A small image flow-matching model, trained from scratch.
Model: 48-pixel images, arch unet, norm groupnorm, activation elu, widths [64, 128, 192, 256].
Training: cautious_adamw at rate 0.0024, 26500 steps, batches of 128.
Data: 203450 training examples, 16.7 epochs.
Rows from block 5 of a small image flow-matching model, named by matrix and row number. Rows with one number belong to one channel. Each number is 500 + 40 x the weight over its row's rms, rounded and kept within 0 to 999. All counts start at 0. Numbers have three digits each.
Before each channel's rows are labels from the 100 images, of 14976 (inputs lightly noised), where the channel reaches its highest value: "lies over" is the class under the peak. Only what is clearly more common there than usual is listed. The data: aerial photos of the United States (SatlasPretrain). In brackets: how many of the 100.
# convs0: first 3x3 conv (model.decb.0.0.convs.0.weight, 192x384x3x3, standardized in use, each kernel summed), inputs 78-116
# convs1: second 3x3 conv (model.decb.0.0.convs.1.weight, 192x192x3x3, standardized in use, transposed, each kernel summed), outputs 78-116

lies over: building (28)
convs0.10:499511497498500498498500498497505498499498498500501499492490474488491508491486488511489492487492489492513486491492491
convs1.10:492437477558440564523544556504519499548510516535555521499553438522555554559575492489477438478451433454490497487485519

lies over: building (27)
convs0.35:429496430430508432430436431431495433434430429507502418515505529492515538515493489511504515473515493515505493514516515
convs1.35:553499488519452537508466547523510579523572513497578531517496454520555578555564523491517510466472457453480467530475472

lies over: crop field (36)
convs0.32:408494408406498407408404406406496405406409407499498400555488567482557514557482483521488556485556484556520482557558557
convs1.32:534539529545528531546562536531497506524543516496523554521505479545544571535586533502469511498492503489479492514511504

lies over: crop field (38)
convs0.125:547418567535463536544518532535419523532556540463466565509494549510509473509503523476493509667509511509473503509510509
convs1.125:534454472442438511462462524479586552564535566558563547499526551519484575568524446502504477478466462483494488508491479

lies over: crop field (29)
convs0.97:550528550547502548549545547547523546548551549503507565455499461491452469454492487474498454483456491456477492452457454
convs1.97:505473450474420435500494448474468476439436468461506478449445497445468433487434454514504490515500472526507520433510522

lies over: building (33)
convs0.9:440481440440497440439442441440487441440440440496500418537482517484536492537487485533483537496538483538537486536539536
convs1.9:478499480556463540495557568550570496574573574570539594496542475503531547527545514463475484487472434473477492462478502

lies over: crop field (33)
convs0.25:405479406404491404405400403403480402403406404492490396565492566488567513566489490530492565490565489566524489568566566
convs1.25:523535515545525533538572519514515496525530540495505567516507492551535569530576514503464507510506515520496505496527503

lies over: building (26)
convs0.42:491497492489452489490487488488488487488492490453454488484486517485483510484481489470485483483484487484457481483484484
convs1.42:414513454500552484516515531498541454524538542476494524495432435561568563564569517517514527448447457470463442562447464

lies over: building (28)
convs0.7:438467437440486439439442440440469441440437439485488413540501534505540500541507510531502540512540505540541507540541540
convs1.7:482565516526455557515526498547529538511513544523538568510508498500468531515495546464499529509502474538512493525511499

lies over: building (25)
convs0.144:508522507506499507507506506506517506506508507499501517475489498495476470476493498429488475506476494476442493476477476
convs1.144:482449495512538483473496550508516446554577524539432544568508536423515516554499500488462475547524470488504575390485520

lies over: building (40)
convs0.113:479508478480486480479482480480508481480478480484481461506490517488506558507485489533489506446506490506536484506507506
convs1.113:499529528535498457553500536552486502514480480513463457508475450453476436422434550493539532501505516502503495493495496

lies over: building (39)
convs0.11:492500491491485491491491491491500491492491491484486486496482516484496519497481484509481496482496485496510480497497496
convs1.11:479490515512495481543503525500454486509434444522436405477503457480501413416449513503578500524529540521530527501520513

lies over: building (27)
convs0.159:513473511513468514513514514513470514515512513469475512466488475489465449466488494429488466495467491466415487464466466
convs1.159:540440465572552553475579507457515435520535526481506555519490508517559572557580479503487413512498480487505524502518548

lies over: crop field (35)
convs0.83:492516493491490492491491491491510491493493491490494495505489482480503495505483472530489504466505479506528483503507505
convs1.83:483492444497493441557529458463453455420431454418509465475405482469485460477473478494441462479458481488472467512492509