A small image flow-matching model, trained from scratch.
Data: trained on aerial photos of the United States (SatlasPretrain), 203450 training examples.
Rows from block 4 of a small image flow-matching model, named by matrix and row number. Rows with one number belong to one channel. Each number is 50 + 15 x the weight over its row's rms, rounded and kept within 0 to 99. All counts start at 0. After the name is the row's rms in percent of the matrix's.
After each channel's rows are labels from the 100 images, of 14976 (inputs lightly noised), where the channel reaches its highest value: "colour at peak" is the nearest of a few named colours to the mean colour under the peak. Only what is clearly more common there than usual is listed. The data: aerial photos of the United States (SatlasPretrain).
# convs0: first 3x3 conv (model.mid.1.convs.0.weight, 256x256x3x3, standardized in use, each kernel summed), inputs 172-255
# convs1: second 3x3 conv (model.mid.1.convs.1.weight, 256x256x3x3, standardized in use, transposed, each kernel summed), outputs 172-255

convs0.151 054:15 48 27 61 50 40 24 41 21 21 48 46 45 51 64 52 46 37 46 46 37 39 70 45 35 53 49 59 25 58 66 63 37 54 57 65 47 40 57 62 48 58 31 44 54 52 49 40 52 59 61 59 57 28 55 51 49 25 63 13 44 42 12 47 45 25 63 55 55 24 19 50 60 61 28 70 52 65 52 43 54 69 59 54
convs1.151 034:15 41 53 59 60 40 48 55 17 15 43 38 53 48 50 50 55 57 50 44 45 48 81 48 50 39 52 51 16 49 74 59 59 67 40 61 59 62 49 56 55 52 56 64 61 43 61 61 54 41 38 54 59 54 55 52 58 51 70 18 62 52 48 52 52 52 47 55 37 17 15 42 53 53 52 85 49 52 47 54 60 84 50 47
colour at peak: brown

convs0.216 153:66 21 46 38 32 35 29 35 64 63 43 34 32 27 26 28 33 30 34 37 51 68 24 51 62 59 45 54 69 55 30 49 50 54 63 48 47 47 42 60 47 49 57 53 45 55 53 50 51 56 57 55 47 52 38 42 43 60 24 68 44 47 44 43 39 41 23 59 41 68 66 50 52 52 49 14 48 52 49 41 47 21 49 47
convs1.216 168:47 68 29 63 42 63 34 44 46 45 40 60 38 61 68 63 42 33 47 62 35 14 54 38 30 43 50 73 46 72 93 43 33 56 52 51 57 34 48 67 41 72 22 35 42 66 39 40 41 45 60 72 52 25 44 73 61 15 87 47 48 35 31 53 44 33 76 68 49 47 47 62 71 69 30 53 50 68 40 45 46 83 47 48
colour at peak: grey

convs0.214 081:19 66 26 63 51 57 34 50 17 16 49 63 47 62 69 62 56 49 54 63 31 29 70 31 24 49 52 71 23 68 68 49 42 51 51 54 51 40 55 67 46 68 32 35 47 55 40 32 41 48 63 70 57 35 52 70 57 22 65 18 48 52 17 52 50 26 71 70 52 24 17 56 70 69 22 69 51 69 48 54 47 67 53 53
convs1.214 103:32 41 74 45 63 38 75 55 33 34 53 43 72 39 42 42 55 62 53 32 74 79 67 72 76 53 56 25 33 28 28 66 60 51 47 53 53 58 59 27 55 24 72 61 63 32 58 67 60 54 38 24 48 72 58 25 47 82 28 31 54 59 76 53 62 75 34 26 62 32 33 42 25 28 75 69 50 27 57 57 57 39 49 54
colour at peak: brown

convs0.62 070:19 54 23 68 55 51 23 51 22 22 37 40 47 65 54 50 54 40 54 52 37 37 73 43 34 45 51 68 26 64 70 56 43 58 46 70 44 49 54 57 44 71 28 41 54 53 42 38 55 47 47 66 56 32 58 68 56 27 66 21 53 36 11 51 48 21 65 61 52 27 21 51 64 62 26 72 51 64 38 43 59 71 60 52
convs1.62 064:20 32 68 48 64 34 66 48 22 22 67 41 62 34 66 50 60 64 55 35 61 67 79 66 67 66 51 36 24 36 55 70 45 40 66 50 58 59 51 42 54 37 55 70 57 35 60 66 64 65 42 39 64 55 50 37 58 67 56 21 44 70 66 54 54 65 32 35 51 22 21 43 37 37 66 80 52 38 76 61 40 73 55 63
colour at peak: brown

convs0.222 088:22 66 27 67 52 60 29 53 21 20 50 59 46 68 65 61 60 49 57 64 28 31 70 31 25 49 51 71 23 70 68 50 45 53 51 56 50 44 52 67 48 68 32 38 46 56 39 32 43 46 57 68 56 38 54 74 58 24 65 21 52 47 14 53 48 21 67 72 51 26 19 58 72 71 23 69 53 71 46 50 51 67 57 53
convs1.222 101:32 39 74 42 63 35 77 53 32 32 59 42 72 35 51 45 57 58 53 29 74 82 68 73 76 55 54 25 33 27 28 68 51 44 52 50 53 57 57 26 53 25 60 63 58 31 55 66 60 56 38 26 50 62 55 25 47 81 29 31 49 58 78 53 59 77 32 24 59 30 32 41 25 27 76 69 52 25 60 58 51 41 49 56
colour at peak: brown

convs0.240 121:24 63 45 69 60 66 62 61 29 29 58 68 55 62 77 80 63 54 69 62 42 27 70 45 34 48 45 50 24 56 74 51 36 47 50 56 54 43 50 48 51 55 32 48 46 58 43 42 48 51 55 54 64 40 53 64 66 34 81 25 54 50 48 60 49 48 69 47 54 22 24 59 52 53 45 75 58 54 54 50 52 76 60 60
convs1.240 071:30 45 71 38 60 39 68 54 31 32 49 41 68 50 21 36 57 64 46 36 66 74 68 64 70 48 58 31 31 32 22 60 78 50 35 47 56 61 58 33 61 36 84 56 61 33 59 64 55 43 41 33 44 82 59 33 39 80 24 30 56 63 69 47 64 69 35 34 59 29 31 40 34 34 68 71 47 34 53 64 65 27 44 46
colour at peak: brown

convs0.97 168:41 44 73 48 66 36 88 46 39 41 57 36 71 42 58 48 58 61 51 31 79 42 74 74 57 40 45 35 36 28 61 58 41 42 36 48 42 51 54 31 49 44 43 53 62 27 58 77 66 49 26 41 44 47 56 41 44 49 64 37 43 50 87 48 51 86 50 24 50 39 41 37 33 25 77 79 47 25 49 46 47 74 49 49
convs1.97 167:93 50 43 49 45 52 38 50 92 89 50 48 41 57 41 49 50 50 48 56 38 53 08 40 41 51 42 56 90 52 39 43 51 47 50 46 41 52 42 61 48 58 52 49 46 52 48 45 48 48 51 58 50 49 49 56 48 50 41 93 51 47 37 44 43 39 53 61 41 92 93 51 60 58 39 06 50 60 47 44 46 27 51 46
colour at peak: pink

convs0.44 061:18 43 22 64 47 41 18 43 20 20 52 46 37 48 67 56 50 41 51 49 30 37 66 41 31 56 43 63 29 64 58 61 32 51 62 64 42 45 48 66 43 57 31 48 50 52 48 40 55 60 57 61 59 33 47 59 55 22 56 19 46 42 04 48 38 15 53 63 47 27 21 52 65 65 22 64 57 69 52 39 48 62 63 56
convs1.44 043:14 41 64 54 63 40 60 55 14 12 41 36 65 43 48 51 55 48 48 35 58 54 85 60 64 42 57 41 13 42 53 64 56 60 42 60 60 55 51 43 54 41 54 56 52 37 56 68 62 42 34 42 52 54 51 42 51 56 52 14 57 50 63 52 55 63 42 40 49 15 14 45 41 42 63 87 49 41 48 57 59 67 52 49
colour at peak: brown

convs0.95 105:14 64 41 67 57 62 52 56 17 16 53 63 54 66 75 68 60 53 62 61 41 29 77 43 32 47 48 58 15 59 71 52 43 50 47 55 53 42 54 56 48 60 32 39 50 55 43 42 48 48 56 60 59 41 53 66 60 29 74 14 53 49 38 56 51 41 68 56 54 19 14 53 60 60 38 80 52 59 50 51 53 75 56 54
convs1.95 070:28 34 74 43 65 30 69 55 29 29 56 39 70 39 41 43 58 67 52 30 69 76 71 70 74 57 50 26 29 29 29 69 61 48 50 50 52 57 53 34 59 29 70 63 61 28 62 71 60 56 34 29 54 72 54 27 44 79 29 28 54 64 72 51 57 72 30 32 57 28 29 38 31 31 74 72 49 31 60 59 54 38 50 55
colour at peak: brown

convs0.113 082:36 50 17 65 44 52 11 50 35 34 51 52 35 55 60 56 54 42 53 61 23 44 46 30 30 58 50 75 40 74 56 55 45 55 65 60 45 50 51 72 44 68 32 51 45 60 42 28 46 55 60 68 60 36 50 68 60 23 50 36 52 46 00 49 44 06 52 76 51 42 36 59 74 74 14 44 54 77 50 47 49 46 61 54
convs1.113 068:14 43 65 47 61 40 68 51 14 14 50 41 66 39 59 53 55 52 51 36 67 64 85 65 66 46 62 37 16 39 48 67 50 46 49 50 64 53 57 37 52 38 46 55 51 39 49 64 59 48 40 38 53 51 52 37 54 62 48 13 48 51 68 53 61 68 42 34 57 14 14 47 34 35 66 88 51 34 56 63 50 63 48 53
colour at peak: brown

convs0.127 139:65 23 39 33 24 33 16 32 63 61 40 36 22 29 25 25 27 26 28 37 42 63 35 45 57 60 45 60 67 59 36 45 52 53 65 44 46 46 39 64 45 55 57 45 44 52 50 48 48 55 59 62 45 53 35 48 40 59 28 66 43 48 35 39 35 29 26 65 38 66 64 48 57 55 42 25 46 55 48 40 48 28 44 43
convs1.127 153:48 65 30 62 45 59 37 44 47 46 40 56 41 58 68 61 44 37 48 58 38 04 53 40 31 41 50 71 46 69 96 46 34 58 51 53 55 37 49 64 42 71 20 35 45 61 42 43 45 44 55 69 51 23 45 70 58 09 86 48 47 35 33 53 45 35 74 66 50 47 47 58 68 65 31 52 49 64 38 45 46 84 48 47
colour at peak: grey

convs0.122 073:34 64 17 67 50 62 14 54 36 35 41 53 44 67 52 53 54 43 54 67 27 45 43 30 30 51 61 78 39 75 54 53 49 62 52 67 46 53 54 66 44 70 32 47 47 65 41 25 48 49 57 68 56 33 58 72 58 21 47 34 56 41 00 53 54 08 66 78 58 43 35 60 74 77 15 42 54 79 43 50 58 41 60 53
convs1.122 059:17 44 64 44 58 41 65 51 16 18 67 47 62 37 69 57 55 54 56 40 61 71 83 62 66 64 56 37 19 40 52 64 48 38 67 48 64 59 53 42 53 33 52 67 53 44 49 61 59 62 46 39 63 57 51 37 63 68 52 16 46 62 66 58 56 64 37 37 52 16 17 46 38 39 66 85 55 38 73 64 41 70 55 62
colour at peak: brown

convs0.2 070:25 52 18 71 54 52 19 51 26 25 35 40 46 61 57 54 55 38 54 57 33 37 64 43 31 48 54 71 29 69 68 57 42 62 49 75 44 51 51 60 42 71 25 43 51 58 42 33 56 49 48 66 59 29 60 67 57 20 62 24 55 33 05 52 48 14 64 64 54 30 26 55 66 65 21 63 53 67 38 41 59 62 63 52
convs1.2 063:23 34 66 48 64 36 64 49 22 23 69 45 60 37 69 53 60 65 57 36 60 68 78 63 66 69 53 36 25 39 56 68 48 39 71 48 59 58 52 46 54 38 55 68 56 37 59 65 58 67 46 41 69 56 49 39 62 68 58 23 43 72 65 57 56 64 34 37 54 24 23 44 39 40 67 78 53 41 78 64 40 75 57 64
colour at peak: brown

convs0.38 132:59 14 53 31 34 16 44 26 57 56 46 19 41 14 34 23 32 34 28 14 64 63 48 62 64 60 41 43 60 35 39 55 42 45 62 44 37 45 45 46 43 42 52 53 50 34 57 62 60 59 45 50 43 47 39 32 38 57 33 60 36 49 58 39 37 58 26 41 35 60 60 36 30 24 57 40 49 22 51 39 38 38 45 45
convs1.38 152:62 65 26 61 40 62 28 47 61 58 42 58 34 67 60 61 44 38 50 63 28 13 40 33 24 46 48 76 60 71 89 39 40 58 55 49 53 39 44 73 44 77 29 35 41 64 42 39 42 45 60 76 53 29 44 75 59 13 87 63 51 38 24 53 43 28 74 73 44 62 61 59 76 72 23 37 50 72 41 44 45 69 48 48
colour at peak: grey

convs0.7 130:61 13 42 31 24 22 27 28 59 58 43 30 22 17 28 24 29 26 27 23 50 61 43 53 58 62 39 56 63 52 40 46 43 49 68 42 41 46 38 60 43 50 55 51 45 44 53 53 53 58 54 61 45 50 31 43 39 56 32 63 39 48 42 36 30 37 23 55 32 62 61 41 48 42 46 33 49 41 49 37 41 34 45 43
convs1.7 168:54 65 27 61 42 61 31 46 54 52 41 58 37 64 64 61 45 38 49 62 31 08 47 35 26 45 49 76 52 70 95 41 39 59 54 51 54 38 47 70 44 76 28 35 43 64 42 40 43 46 59 74 53 27 45 74 59 10 88 55 49 38 27 53 44 30 73 71 46 54 54 58 73 70 25 45 49 70 41 45 46 79 48 48
colour at peak: grey

convs0.71 059:19 35 33 65 49 35 29 49 21 21 57 46 34 45 60 57 55 40 59 40 33 21 74 48 30 57 37 52 23 53 66 58 34 46 58 62 40 48 44 60 49 57 35 54 50 44 51 48 61 57 50 52 58 43 45 53 53 21 67 20 48 44 15 46 32 24 49 52 41 26 20 44 60 56 31 72 56 61 54 34 50 70 64 53
convs1.71 038:17 45 58 36 48 42 55 48 17 13 36 41 59 44 49 50 44 39 34 39 53 54 82 48 60 35 58 37 14 36 36 49 45 39 27 44 54 37 53 40 46 39 35 46 40 38 36 54 48 39 43 35 37 40 42 37 31 58 36 18 49 41 60 38 56 60 45 42 40 17 15 46 37 44 61 81 50 39 50 54 57 47 40 31
colour at peak: brown

convs0.13 107:22 64 43 73 59 69 56 61 26 25 58 68 52 62 78 82 66 53 71 67 36 30 65 40 32 48 44 55 22 60 73 52 37 49 52 57 54 46 49 53 49 59 30 49 44 61 42 39 46 52 57 58 64 40 52 67 69 33 78 22 57 49 38 61 48 41 66 52 53 22 21 61 58 59 41 72 59 59 51 48 53 71 63 61
convs1.13 067:24 44 72 43 58 40 67 56 26 27 49 44 68 48 29 39 57 61 48 35 67 73 73 67 71 48 60 31 26 31 25 60 71 53 37 49 58 57 57 33 62 32 77 53 59 37 56 62 54 45 42 32 44 80 60 32 43 79 25 25 56 60 69 48 63 68 38 35 60 23 25 41 33 34 70 76 47 33 53 61 65 29 46 47
colour at peak: brown

convs0.53 117:30 53 68 52 67 39 81 48 30 31 50 37 70 47 59 47 58 57 51 37 73 36 77 72 53 36 49 41 25 33 65 61 43 47 32 53 45 49 58 32 48 51 45 49 62 32 55 73 63 47 29 45 43 47 59 46 44 47 63 27 44 45 82 50 53 77 63 27 53 30 31 40 36 30 71 83 48 31 43 46 52 77 49 51
convs1.53 081:89 42 45 56 55 46 41 51 87 86 63 45 45 53 49 51 57 63 59 52 41 50 14 45 42 65 39 55 89 54 60 54 52 48 65 56 44 60 44 61 54 58 60 64 51 48 63 56 58 62 50 59 57 60 49 56 60 49 67 88 55 62 39 54 40 42 47 58 41 88 88 50 59 56 40 11 51 60 60 44 43 43 60 59
colour at peak: grey

convs0.61 063:17 41 34 64 51 40 30 47 19 22 53 46 38 50 62 54 54 43 56 46 36 29 80 47 34 52 39 56 23 54 69 58 35 47 53 62 42 49 48 56 46 57 31 51 49 47 48 44 56 54 50 51 54 38 47 55 52 27 67 16 47 41 20 46 34 26 55 52 44 24 19 46 59 56 33 82 55 60 52 37 53 77 63 52
convs1.61 037:15 34 67 45 56 36 62 51 15 14 42 36 63 37 47 50 55 47 41 34 57 60 83 59 68 43 56 33 13 35 48 63 47 46 37 52 56 54 52 40 51 34 42 57 47 32 48 61 65 44 37 37 40 50 46 31 41 66 50 15 50 49 65 44 54 65 38 36 41 14 14 43 35 39 66 85 50 36 51 60 58 56 46 43
colour at peak: brown

convs0.96 056:22 54 22 65 47 46 21 45 24 24 47 51 39 58 66 54 45 36 49 54 29 40 67 36 32 55 51 65 29 66 64 57 39 56 58 65 47 37 51 66 47 65 31 39 48 59 45 33 48 58 64 63 59 29 51 59 52 26 56 19 47 43 03 47 46 17 65 61 55 29 23 54 63 66 23 66 53 67 54 46 55 65 60 55
convs1.96 045:13 39 60 62 62 41 52 58 13 12 45 39 57 47 52 57 58 56 53 39 51 47 86 56 57 47 55 46 14 49 68 61 57 64 51 61 62 57 50 52 56 49 57 56 53 43 62 65 61 46 42 51 64 56 51 49 59 52 68 14 65 51 52 55 53 56 45 48 47 12 13 47 50 50 56 87 48 49 50 56 59 77 51 53
colour at peak: brown

convs0.102 125:58 09 49 30 32 11 42 27 55 54 48 22 34 11 30 18 34 32 28 09 62 58 52 62 58 62 42 49 58 41 42 52 41 43 65 42 39 45 43 54 44 46 51 54 50 32 56 62 60 59 47 58 43 48 34 38 37 54 35 60 37 50 54 34 35 53 25 45 34 59 58 34 37 25 52 42 49 23 51 37 37 40 44 42
convs1.102 167:62 65 26 60 40 62 27 47 62 59 43 59 34 67 62 61 45 39 49 64 28 15 39 32 24 47 49 76 60 71 89 39 40 57 56 49 53 38 45 73 44 78 30 36 41 64 42 38 41 46 61 76 54 27 44 75 59 14 84 64 50 39 23 52 43 28 74 74 44 62 62 59 75 72 23 36 49 72 42 46 45 68 48 48
colour at peak: grey

convs0.86 104:18 56 41 58 58 45 44 49 21 20 47 49 55 62 62 53 57 52 53 47 46 28 88 49 35 44 47 59 19 54 77 57 45 47 42 56 44 45 57 53 49 65 36 41 59 39 46 52 54 46 45 58 50 43 56 66 52 32 76 18 48 46 34 50 48 41 63 55 52 23 19 43 59 54 41 88 50 54 45 46 53 85 54 50
convs1.86 080:39 30 79 41 65 31 75 50 39 39 58 32 71 28 48 43 61 62 48 32 73 83 60 71 77 53 50 22 38 25 27 71 48 41 53 49 50 63 52 28 52 22 57 68 56 28 58 68 68 55 33 22 48 57 53 21 43 81 32 39 45 58 77 49 52 76 30 24 51 38 39 38 23 26 77 61 50 25 59 55 48 39 48 52
colour at peak: brown

convs0.211 153:66 21 47 37 32 34 31 35 64 63 43 33 33 25 26 27 33 31 33 36 52 68 25 52 62 59 46 52 69 53 30 49 51 53 63 47 48 46 43 59 47 48 57 53 46 54 54 51 52 56 57 54 46 52 38 41 43 61 23 68 43 49 46 43 39 43 23 57 41 68 66 49 50 50 50 16 48 50 49 42 46 22 49 47
convs1.211 161:48 67 29 63 41 64 33 45 47 46 40 60 36 62 67 64 42 33 48 63 34 14 53 37 30 43 49 74 47 72 93 43 33 57 53 52 57 35 47 68 42 73 23 36 41 66 40 40 41 45 60 72 52 26 43 74 62 16 87 48 49 35 30 53 43 32 76 69 48 48 48 62 72 69 30 51 50 69 41 44 46 82 48 49
colour at peak: grey

convs0.219 151:37 69 62 57 67 66 83 58 39 39 57 62 72 62 72 71 66 66 59 61 58 34 73 55 43 35 50 42 32 42 69 56 40 42 35 47 55 47 60 36 50 49 36 53 53 48 44 52 48 41 48 42 46 42 59 54 53 44 75 36 48 49 72 54 55 72 71 35 55 36 36 51 39 43 60 79 48 41 49 54 50 78 48 53
convs1.219 127:59 37 66 39 57 39 62 57 60 61 57 39 60 42 25 38 53 60 52 40 62 84 40 60 67 54 48 30 60 31 06 55 67 44 47 49 42 63 48 34 58 32 78 58 54 36 57 58 59 52 38 32 47 80 53 30 41 83 07 60 55 60 65 47 53 64 34 35 51 59 60 41 32 35 65 41 51 35 56 48 59 03 51 51
colour at peak: grey

convs0.47 133:58 11 50 31 32 16 40 26 56 55 47 21 36 14 32 22 31 31 28 15 61 63 48 60 61 62 40 46 60 40 40 52 42 46 64 43 39 44 43 50 44 44 52 52 49 36 56 60 58 60 49 54 44 46 34 36 38 56 34 59 37 50 55 36 34 53 24 45 33 60 59 39 34 26 54 39 49 23 52 39 39 37 45 44
convs1.47 152:60 65 26 61 41 62 28 46 59 57 40 58 35 66 60 60 45 38 50 62 29 12 42 33 25 45 49 76 58 71 92 40 40 59 53 50 53 39 46 72 43 76 28 35 42 64 42 39 42 44 60 76 52 28 45 75 59 14 88 61 50 37 24 52 43 28 74 73 44 60 59 58 75 71 24 39 49 72 39 44 46 72 48 47
colour at peak: grey

convs0.213 077:20 54 32 68 50 61 33 53 22 21 61 71 40 63 68 71 62 56 65 68 22 30 65 28 26 58 49 60 21 68 66 50 44 49 63 53 58 49 50 69 49 54 38 47 44 57 41 32 40 52 68 61 60 45 49 64 64 25 67 21 53 51 15 55 45 23 48 71 52 27 18 57 75 73 24 63 60 77 57 56 48 67 63 58
convs1.213 077:29 42 72 39 54 41 76 50 29 30 44 44 68 36 43 44 50 46 44 35 75 77 71 70 73 42 60 27 30 27 25 60 52 47 40 46 55 47 57 23 49 25 50 44 51 38 44 57 55 43 35 24 41 54 51 27 40 73 23 28 46 44 79 44 61 76 41 25 56 28 29 43 23 25 74 72 48 22 48 57 58 31 40 43
colour at peak: brown

convs0.82 125:68 09 54 37 40 19 49 32 64 64 53 21 41 12 31 26 40 39 35 18 62 69 36 62 66 59 41 37 69 36 33 55 42 48 65 48 42 48 43 47 47 39 49 60 51 39 57 61 63 60 41 46 47 49 42 30 45 59 32 67 40 50 57 43 38 55 21 36 42 67 68 37 31 26 59 31 50 28 53 39 36 30 49 49
convs1.82 185:59 65 26 59 39 63 26 48 58 57 43 61 33 66 59 62 43 37 48 64 27 12 41 31 23 47 48 77 57 71 87 38 41 55 55 48 54 38 43 75 45 79 33 34 39 65 41 38 40 45 62 78 54 31 42 75 59 14 77 60 50 39 22 51 43 27 73 75 44 59 59 61 77 73 22 40 50 74 44 45 46 61 48 48
colour at peak: pink

convs0.195 111:23 63 39 71 54 67 52 60 27 28 58 70 48 62 81 82 59 49 70 64 35 30 67 39 32 52 44 56 25 62 73 48 33 47 53 56 52 42 46 54 48 59 31 48 42 62 40 36 45 53 61 58 69 39 50 68 66 33 79 25 54 49 40 59 46 39 68 51 51 25 23 61 57 57 39 72 58 59 54 49 48 73 60 59
convs1.195 076:22 43 68 41 61 38 66 53 23 23 49 43 69 46 32 41 58 63 47 33 66 70 77 65 70 49 58 32 23 34 30 62 71 50 35 49 59 60 59 35 59 34 76 57 61 32 60 65 56 46 40 34 44 76 58 33 41 80 30 22 52 61 68 48 64 67 35 36 60 21 22 41 35 36 70 78 47 35 53 62 60 41 46 49
colour at peak: brown

convs0.78 061:16 53 22 69 55 49 20 48 19 19 39 46 47 58 60 55 49 36 53 55 38 40 60 45 33 53 54 68 25 64 64 62 40 61 54 73 42 46 54 61 43 65 32 41 54 58 46 39 56 59 54 61 64 28 60 59 56 21 58 16 51 37 08 51 47 20 65 61 56 27 20 57 64 60 24 64 54 67 44 43 55 62 65 56
convs1.78 043:16 40 59 61 62 41 53 57 16 16 55 40 55 46 64 57 60 65 61 42 51 53 83 57 58 57 56 47 19 47 71 62 56 59 59 63 63 65 47 50 58 49 60 64 63 45 67 66 61 55 43 49 73 63 51 47 70 54 73 17 60 58 53 60 54 55 43 47 48 17 17 44 48 50 56 84 50 49 60 57 52 86 60 62
colour at peak: brown

convs0.26 066:19 52 23 71 56 49 24 48 21 22 37 44 50 62 59 52 52 38 54 52 39 38 68 44 37 47 54 68 24 63 71 61 41 61 48 73 41 48 56 58 44 68 31 36 56 55 45 40 57 53 50 64 60 31 60 63 56 22 66 18 52 36 11 51 48 23 65 58 56 28 20 55 63 61 28 71 51 64 41 41 59 68 64 53
convs1.26 045:20 35 65 59 67 38 58 54 20 20 61 42 58 41 66 57 62 68 63 40 54 61 80 61 64 63 53 39 22 42 63 67 53 51 66 57 62 70 50 49 57 42 60 65 61 41 65 68 66 61 42 43 74 58 52 41 69 64 66 22 55 63 60 60 53 60 39 43 49 21 21 44 43 45 63 81 51 46 66 57 47 81 59 67
colour at peak: brown

convs0.94 114:16 66 46 65 59 63 58 57 20 19 55 64 56 64 77 71 61 54 64 60 44 28 75 45 35 46 48 54 17 55 73 52 41 47 44 53 52 41 53 51 48 57 32 42 49 53 44 43 48 48 55 55 58 41 53 63 60 33 75 16 52 50 45 56 51 46 70 51 54 19 16 54 55 55 45 82 53 55 51 51 52 77 55 54
convs1.94 070:35 33 74 41 62 31 68 55 35 34 57 40 70 40 33 42 60 68 52 32 68 81 65 68 72 57 50 25 35 29 22 65 63 46 47 48 52 62 53 35 60 27 76 67 59 29 62 67 60 54 36 29 53 79 54 28 42 84 26 35 53 66 71 49 57 71 28 33 56 33 35 38 31 33 73 66 48 32 59 59 56 30 51 54
colour at peak: brown

convs0.178 132:62 22 39 30 22 29 18 28 60 58 41 37 21 25 26 24 23 22 25 33 43 63 41 45 56 62 44 61 64 56 38 42 49 50 66 41 44 44 39 62 43 55 58 45 43 48 49 47 47 55 58 62 44 51 31 49 37 57 28 64 39 49 38 36 36 32 26 62 33 62 62 45 54 52 42 31 45 51 49 40 43 32 43 41
convs1.178 161:52 64 28 61 44 59 33 46 51 49 40 56 39 62 64 59 46 39 48 59 34 06 50 37 27 43 49 73 50 69 97 43 38 59 52 52 54 40 47 67 43 74 25 37 45 61 43 42 44 44 56 73 52 24 46 72 58 06 88 52 50 37 29 53 44 32 73 68 47 51 51 56 70 67 27 48 49 67 39 45 46 82 48 47
colour at peak: grey

convs0.6 072:21 54 20 71 55 54 22 51 22 22 35 40 47 64 56 54 57 40 56 56 35 35 63 43 31 45 52 72 28 68 69 56 43 63 46 74 46 51 52 58 45 72 27 43 52 57 42 35 56 46 47 67 57 33 60 73 58 21 64 18 58 34 07 54 49 17 64 65 54 29 23 53 67 64 22 65 51 66 36 42 61 62 62 52
convs1.6 071:25 36 65 44 64 35 65 49 25 25 73 46 60 35 71 53 58 65 56 36 62 69 74 63 65 73 52 39 28 39 54 68 48 32 74 47 58 56 53 46 54 38 56 71 57 36 60 63 56 71 46 40 67 54 47 38 58 67 58 25 41 76 65 56 55 65 34 38 55 27 25 43 39 39 65 76 53 41 81 63 35 72 57 68
colour at peak: brown

convs0.68 063:22 55 18 71 54 52 19 47 25 24 34 44 48 62 56 52 52 37 55 55 38 40 63 43 33 49 56 68 26 65 69 59 41 63 48 74 43 50 56 60 44 68 30 40 55 57 44 36 58 52 51 63 59 29 62 64 57 21 64 22 53 35 05 53 49 17 66 62 56 31 24 55 64 63 21 65 51 67 38 42 59 64 63 53
convs1.68 053:21 35 62 54 63 37 56 52 21 22 65 45 56 38 72 55 63 66 62 41 54 61 79 59 61 69 52 42 23 44 64 66 49 43 70 58 60 62 48 50 56 42 59 70 58 42 66 65 61 67 46 46 72 60 49 43 67 62 68 21 51 67 58 58 52 58 37 45 50 22 20 47 47 46 61 81 53 47 73 60 42 85 61 68
colour at peak: brown

convs0.197 139:56 17 59 34 45 11 65 27 53 53 54 18 54 17 42 24 43 45 32 03 73 53 59 70 58 54 42 38 54 25 47 61 38 39 54 45 37 47 51 42 44 44 44 54 56 26 59 73 67 58 33 49 42 43 47 33 39 51 45 56 36 50 72 40 42 71 33 29 42 55 56 24 23 09 64 53 50 09 52 43 35 52 42 46
convs1.197 169:72 63 28 60 39 62 27 49 71 67 45 59 33 67 58 61 45 40 50 64 27 18 29 31 24 49 47 74 68 69 79 38 42 56 58 48 51 40 42 74 46 76 36 37 41 63 42 38 40 47 61 75 55 32 43 74 59 19 74 73 52 41 22 52 42 28 71 74 42 71 72 59 75 72 24 26 49 73 44 44 46 55 50 49
colour at peak: pink

convs0.35 059:20 31 33 65 49 38 28 51 23 23 59 49 33 43 62 58 54 43 62 41 28 18 69 45 27 60 34 54 28 56 66 55 34 47 60 62 40 49 42 62 51 55 38 55 51 46 51 47 60 61 49 54 62 45 41 53 56 18 65 22 53 47 13 49 33 21 47 52 42 24 22 47 62 57 27 68 59 62 56 34 50 71 66 55
convs1.35 045:19 50 58 34 41 47 58 47 19 19 36 45 51 45 46 48 39 35 34 42 56 56 77 49 57 34 58 40 20 38 33 44 44 37 28 40 53 30 56 39 44 39 37 39 37 45 31 47 42 35 43 36 34 40 39 38 29 58 28 20 43 37 60 37 57 60 47 41 43 20 19 48 37 41 59 78 49 35 46 56 58 41 38 29
colour at peak: brown